Weights of a small class-conditioned image flow-matching model.
Data: 155796 training examples, 8.8 epochs.
Rows from block 9 of a small class-conditioned image flow-matching model, named by matrix and row number. Rows with one number within an expert belong to one neuron, the router's apart. Each number is 128 + 24 x the weight over its row's rms, rounded and kept within 0 to 255. All counts start at 0. Numbers have three digits each. After the name is the row's rms in percent of the matrix's.
Before each expert's rows are labels from the 100 images, of 14976 (inputs lightly noised), where the router gives the expert most weight on average: "colour at peak" is the nearest of a few named colours to the mean colour under the peak. Only what is clearly more common there than usual is listed. The data: photos of plants, animals and fungi (iNaturalist). In brackets: how many of the 100, against the usual share in percent.
# router: router (model.blocks.9.mlp.router.weight, 4x128, trained with AdamW), inputs 0-127
# up: expert up (model.blocks.9.mlp.up, 4x256x128), inputs 0-127
# down: expert down (model.blocks.9.mlp.down, 4x128x256, transposed), outputs 0-127

# expert 1
colour at peak: black (95 vs 3.5)
router.1 095:193139148115143141130119115152147120143108140144137127104130137122109109129106136119116139110143123170114158144133151095102107089139102121151097115098125122112129115183189147121071158110160131103128123123122124141096111139160132093109116137142149141115120158114113118163124117113151148187137132116103146140122113125149096120112117117134143042114111171141134134158143047157082161128130
up.0 092:158118117083107101117150150132142126135146075116189079121091146113134138135166101149132101091127159070144138133138121151129132109151128162195145128116114132132152107102122147114122168141107104135141155183118115086179133131096137172087145124100190140143119128107132114117131133084124116114139105135119093140110112142084108127157117120117091142157132127155146123123134116092142140128148
down.0 099:123158141103109148150132106113103122105138113134098110120132140143114170136139132137113151138151102056118162140117144146150128170125105170110074127122074127111121101162115108174128138131107125149119141150139099125112104166103137120152137181120079110143148150127133129143121119060077140126127139137128109139062121167109120102114113086118137113121132134089132109146122191111123144095154
up.1 086:127093083090151121124144132132143119086083113161130130124117121086175143141153172128157142143129110150115126123145118104164113142104097129148120115084187103148112105178123152166126146136091143136137098119142168126116111126065149131141145117107161162116144159111126116110092100150139160144151150116123121157146131104136115144099105146096126068125154147142151103148134080175114123117130
down.1 078:112189127138127165132120146104114101114135145099104097107116140112129153145122132137148139140099157087130139120141142125132156109122091143124095122122139121112158131086123119121111119147113122132127128123129176169178142168154140138115096085175152119112136111113123104092138117119166110098124097092136206123104122070151124129159167120182143120111118157088084126100129120162118144088112
up.2 114:129153121132106084113142136093144143105090107135091129153109109171123168124155128140156133121095095151121127099141131098113148135140169158153113154126110122127088113145114123133128105099076123140122078114132080160153117099153156150100135136099106145158088105100127130132072172078116100144113126126109117095141125156110109096125103168137132120083167128153105142117141174139132155095101
down.2 097:111062170131132102104143116138064165132118120130094152112165119122120136138184145145151127131139085183142134142127123161128164124126152131126194121122147136156132129125101120111103122128120129154145131132127176122123069101137127118072119111160109132134116112113122151137138123157181124171128153110097124106111122162151118118158158093111127080129135106135159133147130123110156129155177
up.3 091:142136147107125111187126148112134123154178122116130125058158128147157117135156155124130151130157125093133180149158094117153137141125111099162132141138131137088163097091076164133132127144122157089133146130134140147086099108104087146156103122104109124151138121159122126118154106132112127122198130141136136158132079110126073124147097138142139158143122138113148130168124149148132177133112
down.3 092:120136134116133166110100167125123101160126093147148156094154144149129097164139157145145177104124110118119096138118118084107156166153159076121138134134134139162137164130143143167142119151103103142143145127136178117149142118106108130107122135098144215127146114134128105106120085127114126112121107131125106133182106132132117113120123115137099124176159133142169109138132120086130064084145
up.4 089:133186095135148148128106154158095161104113112110156152109129116127168113123080140122109104123077160146119137135142114144124116095148149120133130130046129142100126152137119157127137127100094124118154100126109200124113143148110124164096127115102155120105090126164112131137114139124092130145116107120130152141162139202170104081125123131142114113119111138174085117146148124124116118133103
down.4 081:119118165145119126141077145137165162147119150181113111119102061134167110145147071131088113127124131128122142118121146135111139096121130129130125127113126137145130129191137132154131124113140129122124131039125159053134144066147135146172130098105148124126123100135137117155132128123147156150120147119143141125091116130106116169125122108134156161113105169097127138096127103116121159124096
up.5 096:097135109107136136118156145125129148162153110112128141106170136118172149142121089090123112119110152109094139123069157165145164163078112119095137138122140119098190124133129127128137090118073119149117111120089097129104109142133141154125105120084104078143104105137128114091114142158111127141118122113118151121124132094136147113136126162112140205163116134118132130110153147127117060152123
down.5 100:116088118128128142092105158091127125134122157128140121115123075167088114141165098143147166131121083153131194138129151079132125126115128092162090122129076112154152135153147139181151140159141132114209126145137171133109129100142118085130115113124140133102116146138149133147146108101123122149131146130122137112126129156150117139128128113145118095067115115155113137127150123162121085083134
up.6 074:110105085118144137170120096167132155140110153110127114112210083153111123122113091132067158100095127144121153146131127096106151113136144140134159119120160127113100129130162122144133142121141128138126114141159117193108136106094076092140138129120196154161124098137138149141166123139137149105142138127125133136137125134147110100081117124117160105135083100125136135150113141094121106174141
down.6 078:134135150117100135149080116127171140153141106149099149109121125126107147137093126134129134132125116134144164147132126178128101111110129139100124127109117129109105148111092109136108127154158138137153142121152160120138230116095086155163155146127145143117091129099152131110115157097100172097136119154142149145076085116126121157137148137107120108137149139195153144142158146164123139101081
up.7 076:091137129137150162104162120152187130153141139103122146131112131151155115126157132134095143109134122134103119103148120107116095140084096121154142135120191125123158136108116105114101128119136105136096142171089081118106107099145158092123141116119100152103150168160144137149129089149097094122101107073126110097148110113121134093123182126154170132103081129094143151160127164138101123122150
down.7 081:148104068145143160135171152125099152113129123081109137126140152131133102137116149133144120139124098082118110130119128132106108177150099134155090118122175132091122136132128122142146155072097131124097137099117106114146170133158153163161142154131109116110143119140128120155140116149125100106098133135111144144155122119108138175114082161091120149091129177116079061154110092147128155142135
up.8 085:084143127107102112114160121107114113121123161188087117119098114133118132119115121113102150134119133134096115118133136127102169108116114191113130173101113126150095142124141135133152118104113104109145166133156100135063142111132062099118112125119122090144112142132107121123121106195115114100139127142121148146104122136137125130138084162126114097123144110146111082109108196131178115089151
down.8 082:127123125110124116085171132154127088138134105093101124121088124126137154117146112086144194115124165123134148138121137141136158157139112064111120109117141120127118153132099107174136134114101105120148132153115167129143176110141129112097100189120139158102154140118107127125146156130142147121147166106116115129126103156153096088150127115133151113154102141106108186113167078134130087088161
up.9 086:128138167136102112112160122157148127108108115129112110107120102135133138121088159143101095136141159127125163167171150087098116108135075127160160122142160087126138108118096126158145117122140138152130141121098112140117142154099143117097097144151120093127150162108119099164123185117125079121129059128127129173113129100148158087136104119115136148151135091147095093142086159147110126083131
down.9 076:142102127106138135111183097132100143114131105144110123128113129156125172104164120134143080120130164141140174104105104118059131137115119102149111108137129128158130103135124133174147140127151114118120123145139109175124140165134117145105127149139131133150103127125130139148175111160077135195115146125104147089127139126079136162131138153147115119108108126090181123144105120110146159101203
up.10 084:158110138181100125115191142095187139130115122181134075098156084140092132105117078122155101133125116129115137137100118142115150103137110099118111113129111135106137118101128122173120140121126111106124120137126167144116179112140141159135113132091089108134135165124135126150116077109163151095101102137121104108132124137160115076155145137088108097116113128125122150092104099142118097108157
down.10 094:096149175117100144110174080120135135109110117081162074154126179122137167130124162120162088104136155142124164120106129101099147145121137118098154112126102124101137110111131130131141106138138147119089126152138159126124157138126109164111132177192135136112117141122125134068116145145092119108132084132129154125115129147103150176160145167131145099130159158110100105106146137127129154111168
up.11 076:121136163110106122106128076127108135139132099112124141138106111134146093155166165124133112097116164103100136110095172109144094134103123119105116103132114138090145206146142111109169133127100125118105148176096103132091135145105119141134097090134119090169134134181155117121129117122110173129102164134146168147080111123111119077115084103127110117141111114087140110157129126131112129148113
down.11 086:131089122111104107143156184144143098157131120133113116094161125119121124126118035138147149124123160124125130134106104111133134132129088100122136152123068141110145177146151123172151112154120077094139123112135141125135150116130120135131136076101104127137147157134113135106109142100122052142104161109138092123155149144115134136088146127161147152131170109159107165146118133129118135162101
up.12 136:121122120121133140118072153148162118135117164148105150085128146143116159145134119157140138130126088150111151135132147095133091083131153124119143148132136103161117106144193124144127146117116138091150141114123115144100124171144164163145119116103162140156115150126123112168096152128152170097128082112151120117101121116146105144114114129149057088133110163163083072137094108138140118109163
down.12 130:130105150105134095129139129110108120159129177133169143129132137121096103146122157131141100136145146127133126144139114107078138111129140124125106124136099145148109118145132122098140164095139098145142120117130186138139095122187128154167138138159098086144184075139137124159174130111145201105101142093130155106092099108104142096097133159123086152128137160147149161137099093150109123138130
up.13 091:170095120125115142128133142129083129141123079086146116125115129125124122136148130111115148131116151153108142155152120162174099132135145138130128130077142141126116119166154143129100159118106140146108094101147117127103172097103126123114098139100082152105150067104120160161152144115141147210139146151166103105111121134154124137128092136091160148113094107098116135110146144167169158167135
down.13 090:136142100173119100110114149127183083111120207146142127107107101132097119128059117114152182113171103126112147125133135165167119141116137129122118129122174140132132151128115139137106118129131126147124118172131111113135107146118133134175115109076111116133170081121138110095119123119147188131130127108157140115130135138129122142135129105065130120123102143155112117071141084148150112127114
up.14 100:074087128122121162141105124132105121147186143124109061165137089161108124129092118098143107126090113095109125124108111123080167115145160158152133122109113150125143121117117118151146124143097117123156155141129148132125189151097118108153130164100151154108137128137119084161153138095103130129117138169109095120114126129132131086141100113114131120170121139062138137115126184119116141157128
down.14 102:102109139138145111118127126127107131168131149123158150140124109131112125140102119127145133125149192162161136134130125134114144124136108103150161112130143125120103113121135109126145146121133141111104140123119083091143076117081120152110162114135114142136103127160121096145111112139100132116113119148124098147128109171149118155120130164098132115196164172016132106144130190147151092126154
up.15 137:136082126109117145086181144138137114154125149099094127111169132147104127120137149128154130138140125110087127146119153103152158180131124141131125126109120147143142146121161119111134142120140161128037137146109131116152089140183158078155114098122155111132146144104114130142118164129092148103128099088127100173110121138113127135135136115107099121103115078114114088166139108113084166146152
down.15 133:140159183156130112122186123141162136106120147137169125132114112133115145135118164126131142126127102097086124110133153125145131082131151141139118118127122136131117147144131123103152112140157104114071129077127113138132111111134153079138126086145137128126130148133125140101113112119154121099136113108138111176095103119158131090084143131110120172184100180225138110152098128118131133138156
up.16 138:125146113089099105120121036125110133201120143141174123109151140140113134115125128103119124116107139143128144143146101154060142100128137097134129140097124117107142113157210129139151116158166099128114141123129134136126114092184128101123114122143126130116086115122113080149107144145128100131132157127103111167102136113180120105139130148115137122129136123120156170144132134174122128101141
down.16 122:118097095175123113085113189135156098114122161127145091126128102108126113126112139141083124130104157119129157131129135140075133092131142130126121135120139129106120132110081130123130106135109106134116132140131117111116105172068134126142159097121119134128068151138120155091078128114084139177137152089128115088132137085070128175111116151150124093127106146146141137172134095152133148142144

# expert 2
colour at peak: cyan (25 vs 2.5)
router.2 108:177107148105134137140113130155118119162110093133150138084134125126131113126125118111096110121139135173100136131127127108111112090132140120130104113127121119107135111187148142129068162134148128114144114137110123123089132128133136053099104159156110135094117119105122087119081093128128143078129130115120115147134104135166088103098092105138139040152119122133143144149136151082080144133136
up.0 077:128095142085144080060123128144118151137125116108113112164146133138113148147121163131126124176059131135129112119145096112071145132140136123097122151150173070138102128178105171113135123107125135131125080125136150131137105103118085143120119128093112083134159140141176135105136124121111094137089114150155118130138127085096101108143116154133151112144107081111121111106101142133142138119151
down.0 079:105144126144115113121115148136146139126137148120141113125092186141139135118111160091100140123097120133151087143123139073164125082103117138153047140118133136130139127093126115095103119127138106113091100097122133138132142137160138126124152103109137109174144150150106134155099150149117179109112134146142123125197153111108151096140143189116114141106112100151120157150094183131127133139084
up.1 074:110124138128193130149143097126108131125135115129137125105150153145154163185108094136139097131090121112078126122139103141109146199092118134137146113118163085095102123117149123145131105112160110110116132164096110145082126140133177096123118146086130163092155129094133111126137156130136124135128125086145114142111133139151118126138099117133101105189112132097138148097119117157149103068104
down.1 080:091107169139117139133155142113172145144129137154200160109077139092145084121120098153127169136126162143138149113112100095105117094106083095162115107137146123138151151117100125122119122133143130134114157119164148119144104098143144170142127128132165156126138154087155152111146110121141124135116108129122155116137112143137106167147121141107124137133131168186122148151089143177110132101064
up.2 126:119122108100117111108143183158126128140143152128173115110066139124130138127095150150116090140123148148124151142126105181123107164130103146117118110101164108107145108148097119138130138128140126084165097112128145193113103135148147121121126118153163117113135092127111124127104096086122140163103118074126135142168111155147111160126128103139080108111116066122117106070114097150111113093127
down.2 120:119104142142130130119088109128093124122124128078131112131111139128129107127176111133123071118152118106129137116135125196144130171123086156121104102124146141125136135123140134104152122128148131138135137126136129053129140117068149164117141078106201115132137093116126136174103098138118098150122124132128111156152114149129134123124125130150208109117126172142139109114129184152137140086135
up.3 087:165135145194076131122121152136119116076119136125117085123137158126124119113125183120078133107122111087080150138119154097159132155129131141117114125147112094098124103137135142103138122115125121128112116131127148147140120114153133140112094128100110129128130145130117118160064060124098146128146044131135119082138172116112113095136142113127144089152116140130112116102108124151140094090156
down.3 090:132110097130091138107145104120130107150108123115152103127170110164118120132159106137150147126135122158130164118162120112105170135125166104121154093102116148137158134155083119164165161150122187137128110109146158136131123136073095118098109153154138113137120086122139135150139117104088128111127116132121148204133132160148143141108124126135127144079162143161174124113152113158127176073140
up.4 076:114155168145153159144110127136170144104133135093111112100173118118147129139166126092117128144123108147159112137119149127132107109143128123097103111199125135124091131176110128082115131139123139147127092161126127115121110143143112122179147165089134116172136117169123137151122099134126120122134144134132132141096125120165116091141108114164153112153031099144117107101105111155153106090158
down.4 079:130118138169136150084133123126139108149131132123143136104117129120151102108029135136102140120114123157136134130116133128177118103114105100126057138097161139120138128107117144083159088136134110137119117135085124118109140100140129138203122120120121093134125118158144127181155124144129118183125094151148128134114110126086128146136158153099148138107101113194119096116146162137123136137127
up.5 141:129134152069108089123103064117119124155120141158155141101137138143143119103096069135106114120111129151119150133135096113128121106127132109129136121087122115107120126158199126135129125140170085118125114092134118125131122089179121133127101116127140116115112148110126119122110125137098108122110177096102138177069143093182115106116118128102156126139136108096187141139136101155114107086140
down.5 133:114082131174135091066110130142144120138118123111114113118130119124149129105139181129057106126105178134128165127128119089094141103123134124150134130118125131114124153161060119099131107119105105125150132119130145102103125185098120113147154120135158122132104169129115155095121121129068108146134167136129127091127133110068132109134112135139089095124134156188158131159123115139121118111136
up.6 127:128134160121129115079166156119133131138120134149105160121122162113133154103141139145135098154127080128128186157121107157099120128148157107149138134157147143108104129144105135143134173136076105136122131151148128113138127137104116092104151134115140130142134122092145137163110102123098103154129119145098104143115135185125147100148096186097098117069117185149138128143129124123087142063080
down.6 124:132105135142130157128103165120065176144122112134108130147121204118129128120201138127139145142107127107122138130145121107124116137137118103138165130127084123119109125145139160119140141124137113123099112102143143112119113180141139159093115131181147126140178143137141105145120124094174098124131124122120107107155127115105130135099136160146153145045135154166164116134128146113144113196139
up.7 132:103140129128159118160134109122150120124130144082128140124133112128112140135136128091152165106136085147103099117123105113217136094107132150137097109104132134153135121129117106140157106107155131080140159103120109164123135154198155160150122138159144116113090130128124137174118149153162118080134122130107152110104132173126144120099112124109080107133121160074080107119130163117116126099151
down.7 120:120112142135135104174141147121078130113130155177108101114136175129138117137143123114154161134089115125123086133139138071185118129122132134121120142131111129132133145140116134097098111119164130136131134174132128105124174121066146126130113150104140124131096119127139116116114125140082123056132149130147116150145124172151118137122130131104206118084109103179161158141119083118158106115141
up.8 122:126133119126133057139157158147160114121141151119109105132139077093169159141124035098118095104185090121135153105124125133105142154116120153107198150140110121089124102110133107145121131096122172138108115149115107113116146172125129134116131139115114140125095097156143125139066150112142089131144147117133112119144142132131093122096101122114108145112090123111145127156141118113137109129122
down.8 117:091150078142139105131136124131153125116151167127135084154140106093121198119123104119114160137133066126113115112125127068171137150131162119129169148115120132132119156132138118116137135151102125124136132126129160134102162149182129161087110120132114140136154139159124141137182145106090150123136111114124160079118114135129160120114130122106081086088142058138109157112131129121100109136141
up.9 080:133104122130140173125139097120115129148113112120127137099117114146098120121122131160101153142130128107146122097144110119105131139112107113162140096104131123099115089168124103107144110130123127107117153150162136172145188149164163091140127114126158105140125175158129130088142138086144142100147094094102115129165124110177090147140125124117163087149089106085124125085137124159081149115056
down.9 087:124074103133139114190131110118111088117129122115148139133114100097139224141147129124109118119115176145160157102133120161147124153150092122128114110103165141122125137106100126153155136136147162124116143133144108078118134085118134124143118171148189137126132136110133143113124091121143093140133120112104146138119104150128138140145154130128086101092186164145129156107134120163134156125080
up.10 123:117169110118156117185095130147121145087131177100148187105117075126124111121178138158137152140126108136121178146136152119213130115116131107139114142116094097147112115154104125122137169095132148118107136107123103160130118168123118178131130112155139129158109132149107134129153123141114108092114145138127101145099119106113155120146146139111079122167114167130113076130130126099144136149131
down.10 129:130108154101130096157124149131152133130113083118159160121127190138138126120160141127095115126089161134133168132127108101161147125124120144126101113144088124119129131111126134080140136104134129147099125142124144084160126081150138166104127135058069116138086127121131118106153110131140139069121134160144156142142124127153127126130112133151182171081113116158111138169125097102138112182128
up.11 104:137106077134109156104120106090153135141138107106145085109183121156124135120126101158137117114129144126127122147130125082116131190164179107175116156138125124133126114089155107156118144137119132144147145174149142100163126181140156101143105077100174126172114163145142124096069136112123138139112144157131110137149153129145128114131184132115112132152086132115119125130160127123134148164121
down.11 096:123152148137159153137141114129170132173170064124136154108129163158122134100120069095114145102118140126140109133142129148089147155162067102093086150127111139138138121127108128132174174103097141125121131159136175118132114162158100152145141160110097132102150086150093133124104107126123143122142148150110115137110126096126106140159107163140123136133149132138135100117179099121116146082097
up.12 080:139139130102099124100114134129150123125146156117102110107087109117123096136135146176132188133121143162128154126122095114172061096118161138155127133128108094095129135131143103154159145126169136146154126132116101111121124189144094129092102155117126110105113148134119102088148166142166154098095086155146111155128124144168136076131112158164141113124131108138083157128118120126152118090148
down.12 078:099164140147162124199104136146102102157160106116118103090105122097105161133103098114122171126104124111171185132147111108092094156135190115124106133138080119112126130138136116118137131128136129176135109140144082137123173102112128161053132106112128126134125116123121129113103140134104110125141113118118160125105144152129147155161136174123114141123139068162144126104112107149118147128129
up.13 091:107152129110104125160197121118093146130096112174184139127116150129131154118097140129119148083124153094148187106118135111085160122128110126163135142126110150132129157121083138108096133115154095144122102131149107154105121104068093104143131145096091133124152130117131122109153121199083123138129139113137147132170163125141089132146125106122102088112154109115161108122105149107121125132124
down.13 093:160077126142116103139145129163137110119147157037128155153165093117139140139138140116120164136107165191125167136121120155112108143135121106107129142129137119109105139126151139190119137110098141127131091124125163152127120161200129126131163087118110117123150131136126123152138116113182162100117137094138138125172108126102108090099128110133131137143133137181102120114132092122143114155135
up.14 115:115141111137110131132176122150128106099161146102094118098121131127133083118127176106141131148125126134110202106130100144104152131130136162147142136129136170140154125157089094142166122118153188148132162123127116134107154179087132122151157107099140090112137129151128110208107166150128061117129125141131132123127148135148161149104133102113132141144145130131131131154128134104108149078104
down.14 127:120111126098120101137150095132110101097135150096169151099158111129125045122107152138144111139138099094154074052122111105171138114137122125115103103116142094131145159131147121108180157162110122124114125127134155119124095128116141149102110124106098152158148125167124127169127112110089078135127126074127106127135178144115122127138086146131122119136141091113121095101116154150116139130124
up.15 123:128090123106139127149187142152142124101131177112068115075111106122128121114118180144080121137114124165141195147140140077110102126094143142129163130093124123115132147135124164124125139132119173125129112124152142173135115126167139140128114106139161132151119157150157144150095123108134137152137095137108109156128156108158131118118103113084087146099119171078096120140144152127098152118127
down.15 110:127172131111139127181171133138135128141124080143133122124099164125101138118151072117106152119137146115117189121126129077126143125131105124123072113108110138100127158113128108102120101128112149131071128138131112109110056151081143121092140128119169135121099148114110129128113137130109103136134111167131120119094125118145116162109110130147179143140144082182170135128121089098145112096122
up.16 105:138103149124115082140147224091137151151139162158128083109115125117129130136120069098104172090127070138136113084125120132160118148149150100132127106125083105136126115119129132127122135119117178126138120117098119122147181106128145103145109163101149119103160153125123136157089133107127102153102124131166189155102128122124115104143121109113163114126151128105140131090124126149142111136125
down.16 105:110149133090134124162148023121129121155119106085159099129085147139149135142139180137149133119125091124149110130134128168186135168096187137141155103146135117146129129109156135127126139114137151133125131124124165135142184162163121124147162135119164126138136135109132118123163088141117154128123096135148102137106149115160138121137130125111070127108118155167126125090130097133125096136137

# expert 0
colour at peak: yellow (40 vs 0.8)
router.0 102:061169110145116139128149154121117136107141161107106131164112142115126130134155125142115137129140123102148106114132122146144144148125120152113115141185148146140103141085074119150185098141108124158125123142141142115171118160108113152144158157132131138156145123134141202107141158111136118106140110145156114097156160136131142148125128137118093207137116109162069123092112145147171099129129
up.0 108:113102126152118133110135103162119140099179114133146137135137151124137141078138142093082147206126119163143130071117071136127121139143149104120159104126119190079151076138124115155093105113144132114151158152101120136127149130115131127152131128116110117119141140160125115132099129123127123127119169128129146151140199146132125141128111175154108080109123127084088165132124128117148106118141
down.0 107:137122138153114140113136122089113132098156117135147117154129121128144121086126129099126102212110139145098135065142103126142145107124097129136101100124134071167118197122132108162183112144133099135125096126158103145157106136117163184126124126126092118114133126182128150140106122118119120142141149104138131112100183107096124109125139089110136090119155102132129102131116113155091153124123
up.1 081:141083123108135157185121117144095146109137177147138125120127140117132118112138146101072116132159126128129139130126128121094133120150159130131111133160106111120118149156118153065134107108146155093145132146143118134124106101098106150141095110128142093116151145116144138162155102131139120125124121099146102144095117122141122128114128140189178101238085126098106107134101129108133124108083
down.1 094:128171139127142125162128143128190123150139039099150103139113136131123114132173090112110144137178104118133150125115136143078117135128162144117130135108119116129114140124136121161115149124161099121124111108129157103139122129157134113176119135120152148128141097126110133106169140146119162127132089149114163134105130111129134100144124095114095142052131146171155133169118155123121116103054
up.2 095:147156113101119148109145139135113122122097133094107133162121111162095124120124163111121144090141123106187126113137087147086144111204163153160108143128157109173104122122141146137121104103141170103120109069098110071168073156120123133182119137147139119141109137120143130140123124137130098128156122137130117154108097085121129114141100157158091134160121124128144144145133085116143102138115
down.2 095:127130119100122137116114111132141114144108054095128111157137143095118103128145115117135114078150141128104130093102109132086141136192181120109136125137118126093163141118113136124118105134136105118128141104157162126153149099189167093060154092144104127124109136131140120100099112117127129129092120119136113117117081117129124111129151092149159142087153110135117075098146171137106143171130
up.3 110:139116133111141178120097120120106133107178121094120118152146108137068094108148134111082132122119124112144137133117075158124127135180123144081092178116139102192107133118135099142124129097129141103121076108095145121153118110109151126187136152115104136093124133091092149147132131118120164131162125123108110124095140146122117139141092145083079144139121115169124144139171106126141111134124
down.3 093:170138124132126132103124132155149114101181122144142081157108100085106154115126116118128117134092164135105160133135074113103118134183118098149139165129150147068145130155122100108140134150157145165112182129157139134134095140084173160134120106124123124172106131105096137101122110122104115146101138150132127092117123148125138119102147134122106105132110124115113093177199127147137121155149
up.4 074:131183151126114123092165108152131131151125132084166120136112170143141147109210156136172110143116112141142113130157105130149143162129139125163061147127108126119132110120118128147127114144136114129105125101133130086115123106130162119107092124115162127122096089122125103140126114115066147180149117119115124137147118131130113098125097138075144117151114165080104156148124126099081137141164
down.4 089:101112164129114133052155140134110118154125163187145067126131094128181155136091111129157127098128107139116110126132116139142129102120154122102185137128091121135103137132121134110116127114140136138113116160121125151137103137120127136116127142109170139135095137131124152127098123100190175186125139130141094121160162136121137158118132118148133104104063118169163159134111129106151126136170
up.5 108:116131148088115116116113123144142127159080123109126104133126119078151074130148143100116191109102093119138138115150157133118167116095099178180107111115143162127128135160093111112149060131108132160145105142150124144127127129125120134110133140099162158158090110156165117135121145076112146141111123104125125128090131145104156115085140180105096107134141097146134139147119126133120164154094
down.5 095:115106144111133103119104092117134126148082132167140149132139154161147206135154123099124188104145101095124088119124145156153097150097083160081143103123147096123121130116117123154111083120110120106131141098118142147108151103102114143119131114126121156109151137165153134123128130079166145155142156110118088119103132143116110126145110091144162074118117098150153132120110180095146110111123
up.6 072:123130110134116130123120145112119112148131144161100062118123162131113123129126131090111122127175087143148154150109146144162132148122161162106154163128100122133133132109136130122128091147111088122164104078143115118131133144150120107126106086137081099129132131108118145218137159167088145137107125139170131143150104144172139142130125138116162124143136139117108081189092150160128128086133
down.6 090:106134147118136141101133131139140098148128077117123045112098090113086177146161089125119105132167083135122182152108122147144144145139143107108078145101133112127104155159144103128131124119165146126132121154118145144132148110153119145121123136099111130125132129126109138091115148123143115130120108131112128140137081117168124101105122113136112136108138124141127095240147098103138105123149
up.7 071:148094116142125090122090150100127095122120088114110124139137124128137129107116125148131138146091114138130136125127134066133152076127127133141178120107095113109114155153108122154102108135086138152114162124144158079129188125130124137174137158113151080148114132111120124112132131094093149132116099161134079108135122148160142100160122116106116090116080120094169119143117191167123150100106
down.7 089:102104160126113118145142126088124134151162132124161173111126124126091154146119120159105084116139132134150123115112130085142127120135108085125070120168149096114118117137167115152105149126149096138120120106117156123156171122140105153124121120088191162127106168145105134134139118148079183105124124140140143164123133120113097172132133134099128122118131182147153089132149122150132126070075
up.8 129:100123111180099145086123118134105115154108149130134153108144131163140137142146152164113091155133120175098148122089161111137160137143129142156128119121117136091130108151133165152122100159120139098080193085125136117109126112123132148118083148114103127131126158134100136095125159110121137130121111095117152137153063097169130153130131101135115206123090132156122099148086131134134112131149
down.8 105:097111124158155158132111160127149119148099140128118110112129082141126102134124164169135118145101133217142155111167151151100112120136152147104116120120101115175147145113155172157144102106103118164104074150131145146113096099169117135142168150136117150116119139128104129162141138121120137151136122154124133145153084105180134151149135149103161175135135144137145169126075106111129117147136
up.9 097:149130139131159131127124137133141119133157127131131108089142127093106091174125157083114139133143127136055089126102127139161096131111140132120104155125128152117175149135118131128164116157128103120119139143102090142088114118131113151150166180088149124078110142101132124129132150148123126130097094138154148183090178135122110097123101153124149116172153143139153105161175135167122154090145
down.9 095:147146159130133136131166114138122133155138142116108113087124138171103135195114135110157132139142115118193113101144122088124166139113121153137138152126114089153081106133143115115098099103123159156130137157152097129085112129139138157132093143141101115170125152081135112120133129141098076115170135130102094081144166165106148112106162100129135110116126141110093147130177144122126103090153
up.10 075:128179142154160115137145101122131085168119137108139129125119133131122087100132099145081142116129115124112172160141124142131137089140121148136112168154078152119125173074170123148143160162118127160126101137124093079146101115130114109125091116120127124174085118123091146114141098136105116143133078125102104152139115128158144092125163135147125145109094143101119098184138164160103135138111
down.10 083:110123169114137166104157149108184132130103106154149164117114102104102123125125156126113134121155111119119164111117129120131147135111126142154094104094095120132121169187152121130159102116144140136105112114136098170143109149103176146142119127117128170147121089125156117144127134135170153106125106084105159148142142108157149124139117160104107145161152046123105130176120104121111117173089
up.11 080:162113132130140126154202157162144158166100118116099103128085111114130127109157154126105154143098081112126121140103166104125124121183170111119137170153135160148149112125176086132132119120113168144097166126170153130126164140152128117107107169127169159117116133132147138095160101139126141126136148143151185155135124129102152099122132131132114096129104125148115095136080135103119143152121
down.11 086:116165122095137141137146065135119113116166161144109133138134158140147163117096124144130159139133075121098118135105137091123131133098193136142087101128142156111104106143143153153131117125112124117098124094146174154135188145099107138127137164124152112111101150146119143154148148118080131125109133102136067105124126140150119130112132145166133154129120121138135202136132131059130112146147
up.12 092:129122143132108187120136127140129128156120097114150132133090134138081113117144151118116106097123160121092113140120150130126160109128145170116109151111103128134106106191145128121124131107109103152088155121130119103157091150119177114128112127128126132159122121122097090137106157132144129131123177171094104091148133136114109147155113134192137085107116118131089123149168146070090089069124
down.12 108:123137147142088177161134124168109149140149124116121152109121119107136152180150135131170159163122139138097134102126119109062143136134153109090127090133141149121122110162139116069124098159139090141175167121165118114118128107156095105089129127100142152180131134128160165121088105129125100135141152135118151137160103166134109159126111120121106127129126088100124125166088117095105106101112
up.13 118:163127102139095172090124116131142101118206125100157109156162117139118099204146142133105080109140126124145180113110104162102116134117115115107139157146134089129123123160128181168131133127128145162108129155130168122124142156140134116099128120121140118214128123119145147104158096092135096149137156130139107121120133103129102149132109173104134130119113140110101102113099118121118129125142
down.13 103:152128136129178126138115108123126131103216115099185122174116135125112146209146114110106135101118131140106138113174091149080153140117114105143127153141130171121125142103144182102121133111139138101092135129112124157130129128092126149127125121129136103049134120129134119160140094085135110126124129143143130156159121103150167133102154111135126148146124134146114119156091133114136114090123
up.14 107:056105114126129116162118125134116111105133111123116124122092115113167105138116151138097124119102109120165131181184116145122137122110107118123125094130129098131108128158133194125110133126155118146102148132146132122147064132097063135120127130096139148185114096123114127116161162147110122111123069168123142108136141128081148139131130143119116093160106119153102122145104119106166154141080
down.14 099:057141123110121157118172111112099102120136120176124136104127113141145112129129146121132113107145161115099096166083111141129093151111153131130141090133149162147128139130137175083160112152169099112134113156141145124126171147095086118136128099105145151093138163120107125144123186148094166140146114130117157169157143095103124151119151140099134120114153127160070124171106142141111122122124
up.15 108:142109107076110112122108145143121154141108093105116169119123153099126150127156135091137129073144113143128119113133129115080131100136121143139128140140139133097097104127143112104143102136125079155132128155146103159152116146128121108125189139111111114155136078094158116166153127137125149170120094071136114072127137154157117192077149159108115135124142117127136124174119108166155147148143
down.15 118:139087124117134118127101067119072148138112113135115153132121156139097127135142167107161096102130121136126093117132128109152119132136144125116110133148121123135143141138138125123123123125126193109125126116121183105148141112158123144153091153168098118116110124109143136077172122128148137033141139162139114169110119168148131074158103114141168134133098097070148105154118123126109107134123
up.16 073:156117140148137147173129117122155133134128073167106105099138102125133133132133137152112091150102107150101154146135142143139142119125180146121107131155165127148113120144145136105123142135127126140126151155129187128119107094079153138059126132104108173102164116117079127147130126141089065116119131124157159095123140166129130147143109142090104122154058138129112124141117129140110167163169
down.16 078:149175119122104139106143123115163150120104144125107100106097131126113164124113090122120101086156119173117157136093128144107149135163142121136092139121146100120101119130138151137147121161158133118203101114160165110120143133142104117167140092167153115131163091104123077186126146163141194093130160125134106135131096153157121127134119115115145143106133125117166101098126098113110102139137